config.toml
win_length = 400
norm = "layernorm"
norm_position = "pre"
hidden_act = "quick_gelu"
fused_qkv = false
bias = "all"
inner_norm = false
pooling = "attention"
residual_init = "scaled_by_depth"
learning_rate = 0.004
shampoo_beta = 0.95
batch_size = 64
Rows from block 7, named by matrix and row number. Rows with one number belong to one neuron. Each number is 128 + 24 x the weight over its row's rms, rounded and kept within 0 to 255. All counts start at 0. Numbers have three digits each. After the name is the row's rms in percent of the matrix's.
# fc1: MLP up (model.blocks.7.mlp.fc1.weight, 1152x192), inputs 0-191
# fc2: MLP down (model.blocks.7.mlp.fc2.weight, 192x1152, transposed), outputs 0-191
fc1.631 087:133145135131091112160135131107112118139141137120135115107093181147133106116148140118119119106084127124127136148143113130113116107147144130134093119095191135126131128146089166170116144174127153109133145132165135160123095098088090110126106124135156118115128135112080088173157136119093118160179086144168135148133101123156155150133103090099149161152147101160154156085151074147137130170134110109128103089117131114096139146126076122135080132120137100143098132123143144091154125146085137135101077108100117150119107116124151113162089179142152155121155124101123103100171137143118135120
fc1.632 089:152129110162109172115164129096141097128115130164165132138145128123133134138122108160140121090129116124136137160107107136159107124138114102104139170089117068122123154122113159127144148126125139147121147148137152127145108117124142147171115114129136158136127144124138089145188163173130153113113120125113106175113127154141140153126107149104117062133154090087100109089156169154159125104093089150082133128123108130107096129098126126164171129114114160133088105106123161136115140088088104140153165128123112113096139158090100160157149135154090098103154151112103132142118129185086100105
fc1.633 105:132161119157172158130110128130099157154112158138142154150103160155114153119093127144124148109175147138153096130135133152089128120075125109126137124143107102137152076163143174162109126099131134151082126108127125090112130078079109150105141160155117132118141070130167099129137143134135129107095151144134138167139075129105139120136129110112141122108113164142127124163136120143180168152129092120192197112074149131121124122126114157133161115127187116117099171120130117107132129154110122116132125103117092131110168112137135123090172093108118126112118122122107099156114135151152145128
fc1.634 089:112127114119108096157098130148131114131181136116116125111115170134144112104161168114124133115093126161150133157148127124150106113148153126104126108081154135137109095134110163138144139141122128178096129135115137141127105117116120139108091087113148117140134148143099085146147142151123113187176089120146112145162120127149160131149114078112113130144119105158100121094150099163131136160110109123144105088152153131118156151183108133093081109090148087143128139143134196082159163114071126105146114106079112117142078122132152123145111147144108160095135114080147115126139126140135092152
fc1.635 106:077133140111105142103114099116120123145092115110154130134139148186109133138142095156133110118128121076159114114109098144143102121117126127106172130126125140164104126118161141148117132141119153130139103158113144106164146085127186124124163153119110130096084175092159117136151142156125079125159112108143112112100162139135145130149121092080083116112156077152167120126146101150154153129067161079092132091118139169124107119157145113115150150131112170123148116110165120142134125103160123111121117164104144169132133070085132119124148092148154137160118116109119126125146113130094097114
fc1.636 090:118135125101091123131141133151154155127148149121123135097105143153152151115186138119153105144122122100131118129135098124136097101116160094130139130132152113130104133110106110146136163164129123114093151140149139165168111132129125067108145137081085142109176140110117138115121142157116084159100115127084076152157152115148136102119113104125137167124141130070134165130145128130148128146137119114121143155099132140127176142165158115050128141127122076133117106125132180126119138123104121118105109092136150076122098088080136149108166167173112160093151168086123098139117158132132126125
fc1.637 081:159140136138109096149114124137139095125139111125115126087079144160122130151189105132151106129102133098143140116119095117105093108137159101144132118124150140126094144164100145195148169179118129154125165130144166148143085150122108075118153114097175140120130142136109136127138133133118100160173090127163106136164126095170136144150121095145102186106166103124137164127151110104125135126122144108127076107134132130094178142180126113128078149137124098136107129101164149121125130152095154145134104125104154136138124112084165122142132164162128160111152105120148129129169146141097126120
fc1.638 125:130178103117122146110166126152132098112084142126127116142103146140107142152100153114144163085163151181143111132119134096113161130087109140133130135134114094180110123135136133166144111130146110120117135126141167135095131123111127148127114129114103133078156098164101111153119112144144117125055141139084123149149078130112103184100110164146106126125121124095148126176132135123172143142140128137162125149078094103128162134111117142116131113130168125139121153094098110142142156148125128194139132074150114120087141078149134142077138114126099141098134133116105079161140110130152158148
fc1.639 085:139126132161087187132191139115129104122068111150130106106118153111144127133141141118142115105096142105144174139107128128141095141106114088128146173104103106126127138133141143109138124151110110112111148076104182147153135096130172144177118127123129108146135131154131118130154138166148174107129129145099098167149144151167133129121134112135103080134130109089149104111161147157132143092069093141089119134105131144104155135083122152150135161113106166101103127124088131126164140124131083142159145126140131117142149144107107121160137112152077124098096132133089106108087144165142086126
fc1.640 100:166124112108093122148100137126120126146142118143118139101119164172138128093136120084114124121136113116138136114162123131075117098139148145146114138143144135140130125136138142159122107161113126115137148130136132171135076105098084116146108139113144132074133126092084102154148122157095105148200120153176143118149096132143168130138126074148152166154157117155147169130127092138140153134116113082119094100121136154098111149136079137102117109148130107140150133099154141104158121112082149143111083114087138135091089115132138105182098171129153154121147121083135098123167116176106123129
fc1.641 101:149124127113143094136127122129133108144130111124135135094090139143130113123139116118138140119134103089147122095099122140073126105150135136159104125129182151132136144133127157179121142185102101118149152157153160160114080102111082074124128111127167147089145132123089134163146120132085120156169107147209131150128104123164151135134088084146138154144150099156122147124122089115135116147140117099120093096137130139113131149149099129114039112134127112120142124123149144112133110131092153145134082093104133127109115110117157125146138199132149136099138105105133107104169124142097141125
fc1.642 090:151134099090118115134136101104102118101098101144130101097126151126103137149168115096138150180130157036157152104114118125079118133080141140129116129101173126119129129145104143161145146169105098129118122143157162162145123168088119087139159168087128122112143144124106155126140115145112105186112101097147094136156142104158132102162112086125107154137152128121152135157146102134160131094095134110131125133126127137088152140163126121129108154104112123129107150114136144118125102169096148158129099097092145126141104073097155106149126153139123132121176138147128114121167151142123093099
fc1.643 089:142136108144116183115178147089140153154124147157170101146149156133097137152143131120127126129085132124161116150120117126102126107089112143097133174113109139097111111090139156125124116091168098122131153117088145098136120101100168105163086127148112127134133154144116133117139157148125207102117114145092104131127118157142131164138130134113116074157155117102138086121145155161128136094064077127111133154142097105108128148131144154150147120109135148100137146147128129100113179121096106091170149155114136127161128126112101113181113102110076126120143141131093117115106155131115091111
fc1.644 099:138149141094103144137095151135126134146111151125142099136117135172118106084110115073125120097139125105156132105159136100108130088141152161159118125145119106167161111117108117156110156116107127086138162134161097129124114116126147124144151127124144130125170114109153102159148088079098138140115116110125170141130117156120121114135119082124134093114121100126134198165153080129168107091105100120115146111109103142147198134105111169114111121131142098113107144155164152097079147126134133135163148145070121159124107146080090150098116139124124090122140140163123091143164141161108147120
fc1.645 102:123162123121095129176083153126094154160088145141103132133156154130115114106123149118137114134161075120159112112172109153119120158120124154112153163133089129112146104114093121142166120141139134163095137161127115107147116068131127192114126157111138132145153074138130096112127150126142105090135160118097106166093172134118158124105146102099150114124131130142135113119154104154151156146130092147115171096092114109121140171106146122121120114104146102123100141152174164118080121129117119137145157182155101113140106148098137095084177103112136168122130173131107122134117114147103111126
fc1.646 099:169129127111102154101149149078142142166133148153143116085135138144110121113118124088091111132142111137166132119090115135070127116145130160154132138161108085160116112142109156135134174147120118110096156133123110121137096093098143127134141137081142171129144101111143132132162135138143160116138081126131112134135134171138171109120137074126094097138128083138135160152137071198155141131098116116143124105110158150071146160100133151120149116109134112114098132133141159084103163117104143143162142098134127145135138141093082095153121130111081132120153147140147098122162143166115165117
fc1.647 117:123126121140117173109110091150124084171138114107115156149117108154119118133117106149158145103149129120137136113157122093144167118132107147104136121113114116143144155141147122124194163157170155157105140143116114153133122161127166123105147153116135164148130093164095089096103102122125090081078145098068151188105110168126122139116138119123085119096079096144143127137117134148159147142157128126123162074107111132142189104154144097110135127139123157172110136118108112146170143125104126144113126134129136150104170102140135120115181101121161118136143093146120125103080116114130156133
fc1.648 091:131126138134112196127174135112148130142101140163146111107139174144142112161138127094106117109077136112156156127105137128110117130099125088114111203104102127109118143103136150128122131118136120091137141104077152102129117101143175098191106145132116137140122151142114144136139118150145201105101120125090097136133150162136146162115146105127117089143146115089161082115146153133158122116088083149105123132112112130101145154099131147161120140115116157104136122136128121114138155152111096139158151151137139146138142151112091118163112075130072129110102139108084136112091150150144104088
fc1.649 106:117149143085088153146084136170128139156137159150125124142108151165116121085119096086106124098155144129137137125170137109087116101144132164171136144128136123156162115126105095142092172133108161092139141135138104123133107127138143111134136114132155132135152125108150113160157122069087144127113119124124170128146111135150112130135128087132143125099127137143164190145143069124156128124133094126105152132117098154155197144099111160100121124116162089073107143136169152098097146135139129122169132136065123149144112134085108154115089111130130123136124121130142079125168131161103127122
fc1.650 094:113144140131109140077148148137127135141125170131143125137125123123132115148085147119117119155122146137089108180139158141111086156124120161137163145118111146145141134122121141162119144153140123081114145144146132115143111078113154138170094159162158109121177123109130155088147105106122173160077088119134110160140103122133125105136120093116144117105133128118137158123140084148132139193075113124108147145152110126133100162124106118140087133105144121099117117126118172112096167124071106169185169146105104149149124161080078131143125117123096131095151151140119101136130166110090153130
fc1.651 094:140132117146130112131147129129116126141106130111122149139093163163134129121132126108156149130121126067136138125127137137106148095126117115140126124107208135136138163147121139151146148179090117134138143148146141163139091133096097087113149138098145117079140129135100126140139101117052146177135097120183144133143121109147177120146097097131109152149137106154154165166088098122130126137112151089143112079118133112099166148121103106119068112148103122153110140104155110099139120147095153134134110094122132139105090110090145136176124161125155156094173125114121118098150154148106116081
fc1.652 117:131155137122095083103098147121090141156106118140158186102164150099137125127146125120135111108109131138070163117140129117128149122142157104143115085109121138140145129113099155152107163101171154174141130111087101099138152074133094103127099111124103118136128097136143137124145167119147104109115109078123106131124201126138132125104121115078196151148119137151126172095125120111085186129121151133157139115142166142107114120145126144131111105126155140105138132135149155122136126149107136111078113123095179126131093112122123139159136165157171121117126132107141151158144109176093126103
fc1.653 112:082128166091134146104119082165132143114096115150136115131146154120118127142122128129158185169127122117133152123132193086137137153136085136107126157104146120121125142109154139122160130120136118167125153174106139101155123143097146122141150165135069144125177156146084130125135140126077149103110096118126088137114120089135160172061136079108105143149120128136133149092129156137135106100148139144080108120106140158122137150151133135115146099123094136126134125162132160114105105105135098097115116194127165117129137144149149141158142069152117098104141100155128127111118101128110115095
fc1.654 102:154133131089101117128128153117128133164122133149141116136110135156140120102097121072129141110138119150158137106145132141079137119142143180141104121179107118138163110130080150138151160146131119118123156152151088119119099093093162132138147115102155151115170119114134118142145126113112133134132111112105167154124129160091154121119131075144101065126133132143128172147138080156177105104074107137137158100079124131084165151110113147099115134134140089097103149153131133071095131086109147136151139135108118155135130158094103114124112134087110114126163151138128083140152154180097130113
fc1.655 089:096121109116134086105128098133146161110137137135129115146098107188135106077161132104162123148168126142157093123107074134113124121115143105127147123132159131142136118150118148167131178171120139137102152145141178135151137111100092130105172100109089131136188138093119141110126125137104098133101117142103078164133146090161128098125116088154120154129152096078127148116126123125133157132122109110139172121123122147094139124130179082077105122147146104147092108096163165111088156131128117139106121086148160101131120125119152120129162134157090134096148154129116093147153130137156115107
fc1.656 102:137129135116100138157116123144114113121136113121102106088110170166151134140149145114130140151114123114139103126152105144084120100106135136128098116149160132146120180108125129151139120196124132139117142140132143143141089101124099106105137089093146127095125111091093109159132106124096121143159120141178130138149138106129166124113098090127138167141099104151147169136100088159158141146129131070103099105122140148109157142133093138102078115150106105125146112121152163087133135155087166132112085102088137132091099108112167121145123180146133170128158116106160085125180139166089111135
fc1.657 094:139134099111130120143112156147117120155113128124129120100105152158137110130149124121145158133119121089145109091118104157090136107129144146141127129130188112146140145144130148210131159176097121142127141140125156158133075131092091118101139138113158138105146134126093123153130139115067127185156101139170153143145126107136146149147104110130117158149134105175125159127134104131141120108133129095137120082159155142102177134149125131135088130164148113130131122096149154099120100117086167147126087109093154131103095128123156104150118188149146147130175111112160090125179146135085098113
fc1.658 099:102135086127093127108133109123120121135093151148152153154143133121161122105114139161166146151152066125132098123093109126103131138109123175141140126150084119140136118148126094163159114176135108114131124126134122141126123129155092145105147149125143135146159110144159091132154146149117110096097128125146126147080155131082138116099115146125116084115112146129138106106155122096160180130118101164119162101093105085071132135095108109158112143110154104117140175164141151131104150099130126114164149146153127122129172160139111110046113129139133149053120180133146098139122144143126134134
fc1.659 111:075117132106085104162161118149109118098074148133107143134178135148169175125129126144133151158165110130148125105152099166167148104122136117102133129132109143134128169081116150095139165120110099115164105160137135106138122081113126142106148116096091110126151163102161116129118136110086108104166123109167128088130149061133150111125125113118092105134153124134146139096158070136160142117110129145116134137088133157124139145126152130124135113111070148094120088153115150131122095121128116131115154177138143169147157105151134112141093102152120120145118099143172122112172110103109153120
fc1.660 102:089132149087102137146130173120118108139091160113152133121116149152096149138129150116114129121118144105091130172122145129163083097161119136147132123119149102141166105141105154129101114140115148121084116139140111140132132129077137136160125128128162142141156108138146143116110096098092142117107130126137116152155156191170125140158135111114099085117143133110153151137100095174126170117084066150144166079098114154125150150103067175124115170125149125106090160102143163110100163153135139149166120157101114159144131137107080144105112106117115108127140162125130103115162158143137117141
fc1.661 100:137132119112101122123108156117138144136122159156144128109130127194122133075131143085100144113153144122121142117125135107109087133170154166125130143121107119178125106127097160147132153147133120097108145125172119129113112107086159155136148119108182147100170111119182131126133109111146125120146110108138162113131136154137169148138140063140131084129113116131113140136130102156154124122092095129125146089114151122125177161113126169145120145098158120089116160121132160069105156129136130138161117114100124174149124166083086124099096104125118089104153161141130109111184153170095137124
fc1.662 103:091162114150095110140121120114087171086093114151144114140162108154157128047135163148143166134196079116158093106130108134120110105109145102148149123147081100119139096113129097162159111154144112130124148144109123110140111076155101165134172094140107110144163112136133125100106145149129112120126160104127096139082165075098146098134133124104113144084110146128123109161149100111201163124132094133129160135081168153122158154128133131125146125095132098109124149141176136120106132126137128109133097132132109119109134141150126111108144130117113149133119138128150105163138137136133147126
fc1.663 108:110111112104133100134093125138129148127159117135119110130114158186144119070141101080120160109139131097110099123148131159120092079164169139169121131156142113150154141146120159190141121155118132129106131116128155161145097121083111152124129120106122128103119153092091089139137099141113080143105135138162149122101105110117140124124112074175127178124131103145138139139138119122162117134116115098134137064147126146133158128139120136066124121132156113145150126110180110087143123104134146148103095109089106117090115109158129168147141149150153125108152129121143089135166143182114087128
fc1.664 109:086144141125101108123140117110112127152146155096118121146138103142131097100107160104127118126157133114161103138164154129091114088078156132139131148141107124138152120136136109187129145138162145126087138148120145098169123093098101135097179124118084154108166113132113156125147152123133111109105124131120101120135123094125130086110133077113146203139138114106152132119113126130145144144134111128119173151076116151110156163129118105098122123144127107133090134108189191103126166140138116133133083131152149145132113131132156108133162099146122126086112114117138079193118082144121174123
fc1.665 099:080159137113115104110146146133116117124112158124110122160098154149118130104139145097155164135162155105077129173113145105145078111131146158134131154120125098170148095126107142127122165168121117082089123178150126137136096096092142136129106145120148150133163109133116135116117118112098131135110134104130097138154125142170123115136126080131114107107119099127143146153121116192123159141118069135124162105126100160127137165097106174139120133117160113114076145117139165100091169124114137158172141106112116147134131126067065113105103111128124117123097154131111105143152144172095151136
fc1.666 085:101185150157130141116132134108136126158155147160103122166110154184107120146080145140103149129117116146131145130137163143110141160124118175138144126147082108123125137120133128148134135135110132061150121142108133108111152083160124157105143168125076132151113031140102144094114115126139129104142140129120143171160074157127139070114093118134166115112160130145151169149147148122171114145109144133179161110095131127133127135135126150127139109133121092121123136128114139100084155144116149126117157110137082121103154149116156118128142089104137110131142164111085103141133135143138135078
fc2.631 100:113178111175167158166116107159070109139141156160120126138147100131126121154142114123143154177162079134075134134117124118167113127130103115068150153100086088094121106149142171129144108114166121123124111092125152161131135100110121127152119154116084157178133139144121131111155094084104127124092131133129137137100105122124161109153132181130134130151088136154127118097090111058173133133103126114118132120149101101121103134111150102160106155148166152122138162135125096106128139154098143122148128139118136089116114117126105107104148132088130124103114152125150156141149139127078122145
fc2.632 090:108125141120135096137119139136126122130118110126134148096132114145153138103116166138181105145110160170146122114147114112098163157104127129162087134150123143103133099184108124130117157106112090174128131076140087089144074148127130146092122098108142136088148074108126164137074140139178098110143129156135126137160139095101107132116129132105103139139102139116146111123128094116062128165112145116161108127139192170138165147136135117143150111163109112101167117101102116144126143168121134129084133153137117144148117148135150144108092134149168140177099141139114159142120112115175152153
fc2.633 117:150092122117119127126141130116162152119138109086132126128132140127089099167144101152138125170067122132105138122130131131190083131142126124147144084099148159117096186124131091090140114172141136117150087173108148188121184155172142115132117109102126144143137171139133119112143112068122097115119140129113121088168166131138145104120158128172120148126128088100129141148159107169105160140143124170091094140167158118117113130135166099116137175121091141123145082134128162114130101093150113144160122116113144137117097104127124155136134109119138127128147103118100122135131154102097111123
fc2.634 098:118188115177154167163120100161068116135130163152124122139143109143121119150147104111133138159154086118086135124132116127172125115128114110076146149106081097094124130147147164140133102118156123112150112113139150179142140084116128121145132140129078163170112135142100128112152103093101126118094134126110139139081123123137159119165124175137122130152095129146140127097102105043175135125117136118103125122134104091114118136106143099168107164137167159116111158139125094104142120150106144144154111132123130098125115102124096115112147141095132124100114161133152143139165133146069143136
fc2.635 101:165122124143125100162157133127119109124140141157126119116114129054147142088111165127134146115119133147149122125109131123090167158144136128151075120133109092115154138146089130141120142103153081128099164108166110160070101161134103147155096129144147113130148090115129134146127142143122158126111116146133123122153114114131118155113125105162109140158134210078077159124095121074084052148154108139163092151147163113123166128127105141170102127159149103116122140135106146129126143155114123143138107093155132114131150169156115130148111164122122125118127130151126105110134131132171164136
fc2.636 101:136170120179185145162097120169058117149164150135093126144138116105110097156151107121132136141127111144121115136121131117164126111123086119050138131068087123100109113143155166124120116127163145140142107098121127154129144101103125124168123148137094138180109128136111122133142110057129135136119127145140167121117116126136187122180123170107132134154085127152139109105094085088143130138110126102135119103110129112137116153132149115160111123123170174131128150120122102104150123156113137143158124133117123130111124119153118127093108124094150112109092129142158176125132107120076146153
fc2.637 100:103172110178140159170126113153055124134147150148100113144158091115122111145143118114130148161161093133100130135127118119163131128116108122070135137088102105104132116166139184132154114104163105124124111088133143163123157082098122150153110147124085150187143131128107136125145114102117122123097124137127151148089124126127174098163135171112122129165072153150141112089072100083166132149130133120106136133121121098131101146108135125163122157137157164113112151137125099100143141146095142129135133140120133104118104107149121101094141148097128120092109169135163158142140117118083129137
fc2.638 112:160087156134143148142099117122131181119154111093131126147144132101113101117167087145153116174094123119109125114156121156172084139139156118130115096100152150080120141112136111088141127141138140119099085191096113135145181118147158101152129135089126104170129156118144127087148119049124139138170121125136147097132169134127123090151133139108131129116111124120121107118144109172074141151142108137105127116166163153129102135124132118143138157117110107101126100135153140119101089134127133082143134165096132144130100158113107148133151085121152123132134108141126167099085166142095131088
fc2.639 097:107133151139142104123102105128145124138160123143141135118118119156154116109122154180168110125123139165136105092124119119117173158104134151156079153129145142130120127131074116146100173102118098196131130093123090069131075169125100146114109102127125160125148073080141167130071142133157123118120116137117106119123143091095101117110132151105125163106098141153118115120114115130075135191140152122151115110159155134152130130143151113146172113173100116111173120111140148151102148135134138117082125149126101137123123137108137149126112164119163116187130133123115136173132109109146134153
fc2.640 102:101167126174173156179126077150062107126133152157116134143150120109117103172151125124154134160170071139099121137132119120156117128130105127071127138117119086096134103167130173141142127143151109145112112100140129162130145100105129136123134148111100145187127130163102135124152102091100142109081116141124152171105115111125149119154110177132109130138080141139134123082089093061170119136121140112112133128139104113115127135096162101172103177148167129110119152153120102112123160154124149123143122142130135110143126117130115095104143119095138127096109147129142124135139151113101120160
fc2.641 105:109184111174154159166117112153053118126140145156097110137151100120112106142154133122145137164168084138098140136119126127154137132117118119059146142090107088121148100164130180131158130116165103142108117073114134162125139112103120146157116155101096152196140131126115140112138103092117125118093121132124145162103123117125168104157121169107125119152072146133147113089078111092160134126109143111113123129115123120120123152096155100180137176144165140102119151124142121117122157144111152118138137149112131097135114122131135105101144125093131127101100169127130146146135140113095108145
fc2.642 099:115170097183142158157115134158065123152176148151104125136137101122128109144147106127134138164143088144087124137126116111178133115122100118086148150082097110117122120155140164128143118108172133128119127077128129154106142098112116145174119141126103158191136134122112118119136120083124123123096133149114164140089104130124174099164150185122132122157068152149132114099092105071155133155123135115121125125128108100146096139124156111173112139123151167134110157126115104099146142150099140124135145135115132107097102121145121106094135158101145126081097154120152159140117110126092127145
fc2.643 090:113108134133127086137092117128134099119129114125136141108130107138171135106124152174179095143130143159143097088155102112138167141104130133139091131121130132137142119168126108128127169131095084162101122088150116101152063153125085166096129092124138145105128062117124160155074145115181088129148133144125130174149129094098127103092106142116115138114095121119104137124121116110107124161136137105137116130154168150159153137140143117129166101185087121094152108109110110168135104118127133139076119127121109135103122128117154167084116153145154127168090138134120147133131119122161141168
fc2.644 102:074140138105107123118151112106159131137112146158155154151138143129158119145133119146142161146158166150157093133121146138128123117083099097140152109101170106113098117151121127147147140156106066148112126157115082072140099168115122149088122092120133143159144107157116138103106127067109143113080108144119111140127112128139115113100147147131139137155125132144141156167177095141144173134143080137115131131205146173108139156093124142143143147186079164108137109136140121141092122143126099131159078114138136135138128130105098114121115098118108128162108124125098149149145115088134120149
fc2.645 112:158116123139143106090155121090142147119131099103134113133112150152113147167104083149134132150090181133111128148111142144134108094129107100151142091128160128129094171138156121092120102157107165080151088143121161167099205137156117100137137133098130110107087183153122121128158089131118123162117114128150105104176090114120100112159131095157133150133127110127110169156156132098132147119142125132121106142142155122122103106166102132131120138109099125140113141176091117111193100128142130157143137079126160156108138087154132157168112135131127110142180125111140110137145148111133116103
fc2.646 095:061118124154130086161127105127149122143117129124141154133105121133171126129124135160164137136133166142152093102126129128105151127071134109147123117097145120115123103149112110147128142118097076174136135110140096053163101165141111172115128097120120130142152074122103141110078122096150113132079142125129123170159125094131113106085141161128137134115140166112121117134152116096119147121127095113126104146185174171136166136115126148122137137183101133105164112125142130136099152134131104138113099116137165141135148134089140147098115118132129141175088135115104148168134102096172116156
fc2.647 111:142121129098130137137129150116129170098138118144166102107116156092136140128121118134100156132118155116138133145128130167117095127152145079134153093130150135147103106102100169112095104104109128102154110113130129142106159104153123139149095127160095113094144178084150115131154136137119156143145144139180112058142141100102159135128154143119116144136137161118152115142132134087103109116131120160131094156182194152117126164114096151154121134106123117100138113102141140092052133101103111145184082113156118085153104134123086147144096155123106107115129166135148134119173116141108130141
fc2.648 094:110104132148138072137103120110135115122144116131151124122128107131146133113111142189179115129132149152125094096139104113146174165105107141142104139127128138137133128140096107138133167118126084196103138097157112087137077173113093183104125100124138147114147073101130167143072154127163105112141109141128140152143130096109106096088109179111123132112107140129103143120123115130065121157111139101153117130163145129138144110147141112138167107182095109100169118105099140176118134117120138134100118127116104113116121131118155148095118181131156113168109144136125146145133119120150122171
fc2.649 110:102137148114125111109162114090162143136103146152162141157124142124147132145129123140149149161162156137156089132132143135128120117075109107139154102089145092114091115130111119137146134162095076139109122164120095083133102155114123157107122102122134143153152111155133131100114117064109154129080113139122109134128105151136108111096151130143137125152119134147141166164186107139145168111141080155105127127200134177116143167087131142152131146186073164115130101136131138144094117147132106138163077109131134132133131132093093111109134100105085107144117125138099132155144119087124132154
fc2.650 095:117135142122141076145143118133137134086159130116159132166130104115144094119159137149157119156140112155165122087139069130163131139129138145129109117137103117112102114154130101093124149131118109110104099154131139108144119155148108135139163092088095127138099084148131147130128144068187099107115131150113164141143157113138114064103151103085107101123106145143061181159123130119114163098144121133126125135123161169161155141106147120150153138164095158146116136135146142116089113177172134111087130134115108162085121114117160119089115123142117101173099136146138143148132092139129115143
fc2.651 103:112185110186181155164106128162076114145160153154111117123140107109117116150145109118132151162160089141085133134123130120159130129130120130062137163094085104111132088146132173135143129103176126134118106078113132136113132092110113123178105157128077149184149149135124135123144103080128131116096127138122152142097112123121145114137131180122141133134086139154116103087087107078153127133111127120119118138137119116112098145111158118170117163131170154123129148129124116103122141163104140115144136150114137089132124117125108097098140138082134120115098165131145151142144145119081123152
fc2.652 107:105136125167134174148168110131154134087151124143114110139132100162142089153125118121113139109155083091151103103138126121131097125119107156088156140174149119089123123168142133107169092144115093122140127116147163177113103167133166183105124121127119104129112139125100106121123098154112141165115132167161131115110083117135144135169096123167059136119139143096128109137101098092164062117125140080096119128081095128131173145114139104105142158127136111140094126149114105126118143102175142162176125131128097144157112111119127105101137097110126113141147149144118136135161134126133119144
fc2.653 097:163136094156153107148132183097087071124142115162123148097123102096146106110167151098098102096109140155134117117145098129089155166090158126150136120153104142127182153124132135122093133111135134146167089093183112152108124144151115135164096088115164126122105125073149143156154143148182094148164137151155157123150151126102095104165134108144130113151155155105114105132107080106074102133095136116167124134136151128174121102123152123133109124127123129111107154114131110128163136154104157126115138122113107126151083137103130146109096139104136151135116107142131144125107127108165153158
fc2.654 096:078135121128115130132147107118166129133128145135141155132117136128173135142130109143135143136141157135147105132134138134115132102070110115149156087104177092123113110139140127158126136152109059145113132137121088062154115168123107166108126102106108133159136080140112116120105124106122126124069101130132108166110108132154107100097139159119142136129135142146120136164171083145147168125150090120120108129198147179127157137103128160122149137194095155099146091136138137140081140136127100133136095123129172138137138120084118129104139118127116148173091119135105130156137105083167140148
fc2.655 100:143163124164164171171118124155069118146172154131094126128108106096106096174160096140125121144127101150120130135128124124176116098131093104072124134080105124085109093149163137130149121116155124138131095093118112151138165102129130130174125150120095150173099127162088128130137128065131117139107122135144155118135131138145189129178127170106142126156078138141129112104090078108142128141125138095132102126116123117154121159133148138152118140114141158102113165141117097127159121164107137131163119148133131106115126111145115133089128137107147128106105127138167178148126101117079137143
fc2.656 104:120168106170180140145115110139062117138151152166111139148149113104105108152149120112136144135182086148120137138123143120155125146124110134077152145106099083098162090158147195143137131114152109160115114088131126146117140107090120128161125180100093132181134154141110141121156122088132125117105116151126167143105105116141149128168121169119110118144082141131151103081086109067160138119103131111130128123130135121114121151123160108156111164149149131103117137151120081112140155134133136124155147146140154115161101133132130092092145118088134106102113139133124160140104129109088143158
fc2.657 102:106176113179171155166113113149063120129154165163092118132137102110120109132138109115132135142162082150102146139122130115157117137121117119080143137100100096091139102158131170131162118105161119131111115084123132145120148098110119138157121150111079140205131123137113130125149078100139109114097134132125139155095106123135152114155120174117124110155073143145140103094076101078168144159112127115111127134126104102114105148111144109165121166135159141111108143141121091103126157138109136129148125144121125104122112106134126105088156128085146123096102168141129151151140130130080126145
fc2.658 096:196131148143162134099125138104149154118133101123096119127111143128100133164129103116116086124111181136134128133159158132155106124128128107117116122110152158114135117126146102054121106120118166119108083168115128164113197129137133103149130115128114073116073129136141122121140104116140142122122133101159116117182101120141139119157134071158149160144114121097077168141131114157091123141162120131121124128178160142159131111166150135117121127105110126156107119112125104085177109131111122137117130085135160115132098094116110129171171099117149124149163116141088146131133085117122113080
fc2.659 100:166142123144141115093124125081111102161184127135144125122093138102108119139114118103108108097101118117144122161117148116063150185135119142137113138134112102099126097195142120172116115155136134132119134112142093155118135172161118110153091159116146148135103098092115129159128129159158160144108089161131121116107095195140103119104125116132155139161143168116087107115093164122075098174131100077134102127165152111134125107117121151128078127161154123178116171107142105101130145152120125144141117102131159113112152146129129126155127151101150137124127137115097136142101131129167119111
fc2.660 102:107116122130132115119143094104158139125118125140151164140105138112141106113134132188139164166146155160179100105116138127122144124077121098139141114111165118118080126152127114142128149158119069151118103160115128074138083174121112155092126114144125153152128117142131134117106149083129137113089120142103117126173124129121116107101169143113156142139110142126104130187183109115116155141150108150116127110155157143143112145095181114153147135171067159136147093145138128158063103173138130120157104115134146120130106130102125094097115134141084147162125123122106134156128121087137105163
fc2.661 099:073116137120114119137159103108153114116121140135135136132124140114166111131129113166140133125119149159164088135120124136121158118090106098142157083110174111084103106151139108125140146144103084152099120139116101076165107167130113159129112112128099147169123078134099124122103120090116126123065120131115103157147132133150102100102151151112132150122135150122094144172166097130131169128142089120120120122166161170123147139088119138133164152186081149132143092129150125157080118149128111133137107111141168131136137124094135142113143119133115151190094137116103137178132093097169112148
fc2.662 100:198119121118171137124135102133142126161169143107116135137103135121102126196150076122135116163068155164113146127118129120181126114124098144098124101100153141113111140148170134065153109147132173114132090140131136187129166136127156103150116148108129120140068153134100092137173118088097111161126132141141141114189117133153163151159115122170149135176096093131117147118126105133086143170155128105119136115140111121122123114141130112122127143137136136144118114126093102132165120133113130139143133081149133144128095101162142133140119115122139114084147111138132154134112118108091092110
fc2.663 113:122147150140151172176147099151086120118128163126130122134147124079096107173151118115137133148144095164135130149117100140158120122119088127066130102089136093084119105136159129126131126151141128140092123120135130152127146107115112133137131162114129163182118093139122142129145137069090153132113124138121145146141138143186158131170133176089123099144086158142147130099085062117151158128139135126112124137117127138100138161108150101169109162158150114115091127145094140098132149164100118145163103143131170130174106112104132101078112129124110127091084146147142124155142128126107134146
fc2.664 097:165113128141157163135100078120125128146165123110129129116117115117119089170157058143162131143107141164105119134130078111152124132135085110111133101116149132082095121161148169098146119150113116154137086110125129182120149166149133136162123150123148124145100145153071105133122106078139126166132142147150136126165150114135167138193148160145137101128136111122116120124102071129078142165120129081138111098168158139133109127126174141151114154106119148103121137138112081118158116155117142137174103114120137102121125118128125150107141129118136141108144140098152182118132113097096100124
fc2.665 101:114091148127140109138145111084138125117149118129152154130121131105142107125134149181138129171122170181174089096141119123113142123094098101141129112108149109104084130150140106110104128139115085165104098145126121086141098188128119150107136101124139141160106115136151129131135129057126138122094114149118130129181144119109114115121183131095163136128097157149105140161176107132119168109138106128114105128137166142144130127084149107154135143168077172129129102142135147159090093193163139116137103123128152136108103153116130108108115112137076122157139107123121161154142111106147103150
fc2.666 089:167076102094113119120145126140139151102098123109125114144127173103126140135137098133094142143113137105080141111118154153145079095182108074135146084099118178152100161089147105103144091133125171112120106170113132179143186111143113074143159107136152133131098184142158115121167112113112164108142143078123116102133114137101129149142131121157113146137131111139086126143163154150143138121164085152116119132149100088144101138138097158120107139079130130128126144139114119111142060097145127140146157111126142129114138117145096132162166123127101138116144120113146118128135146135129130105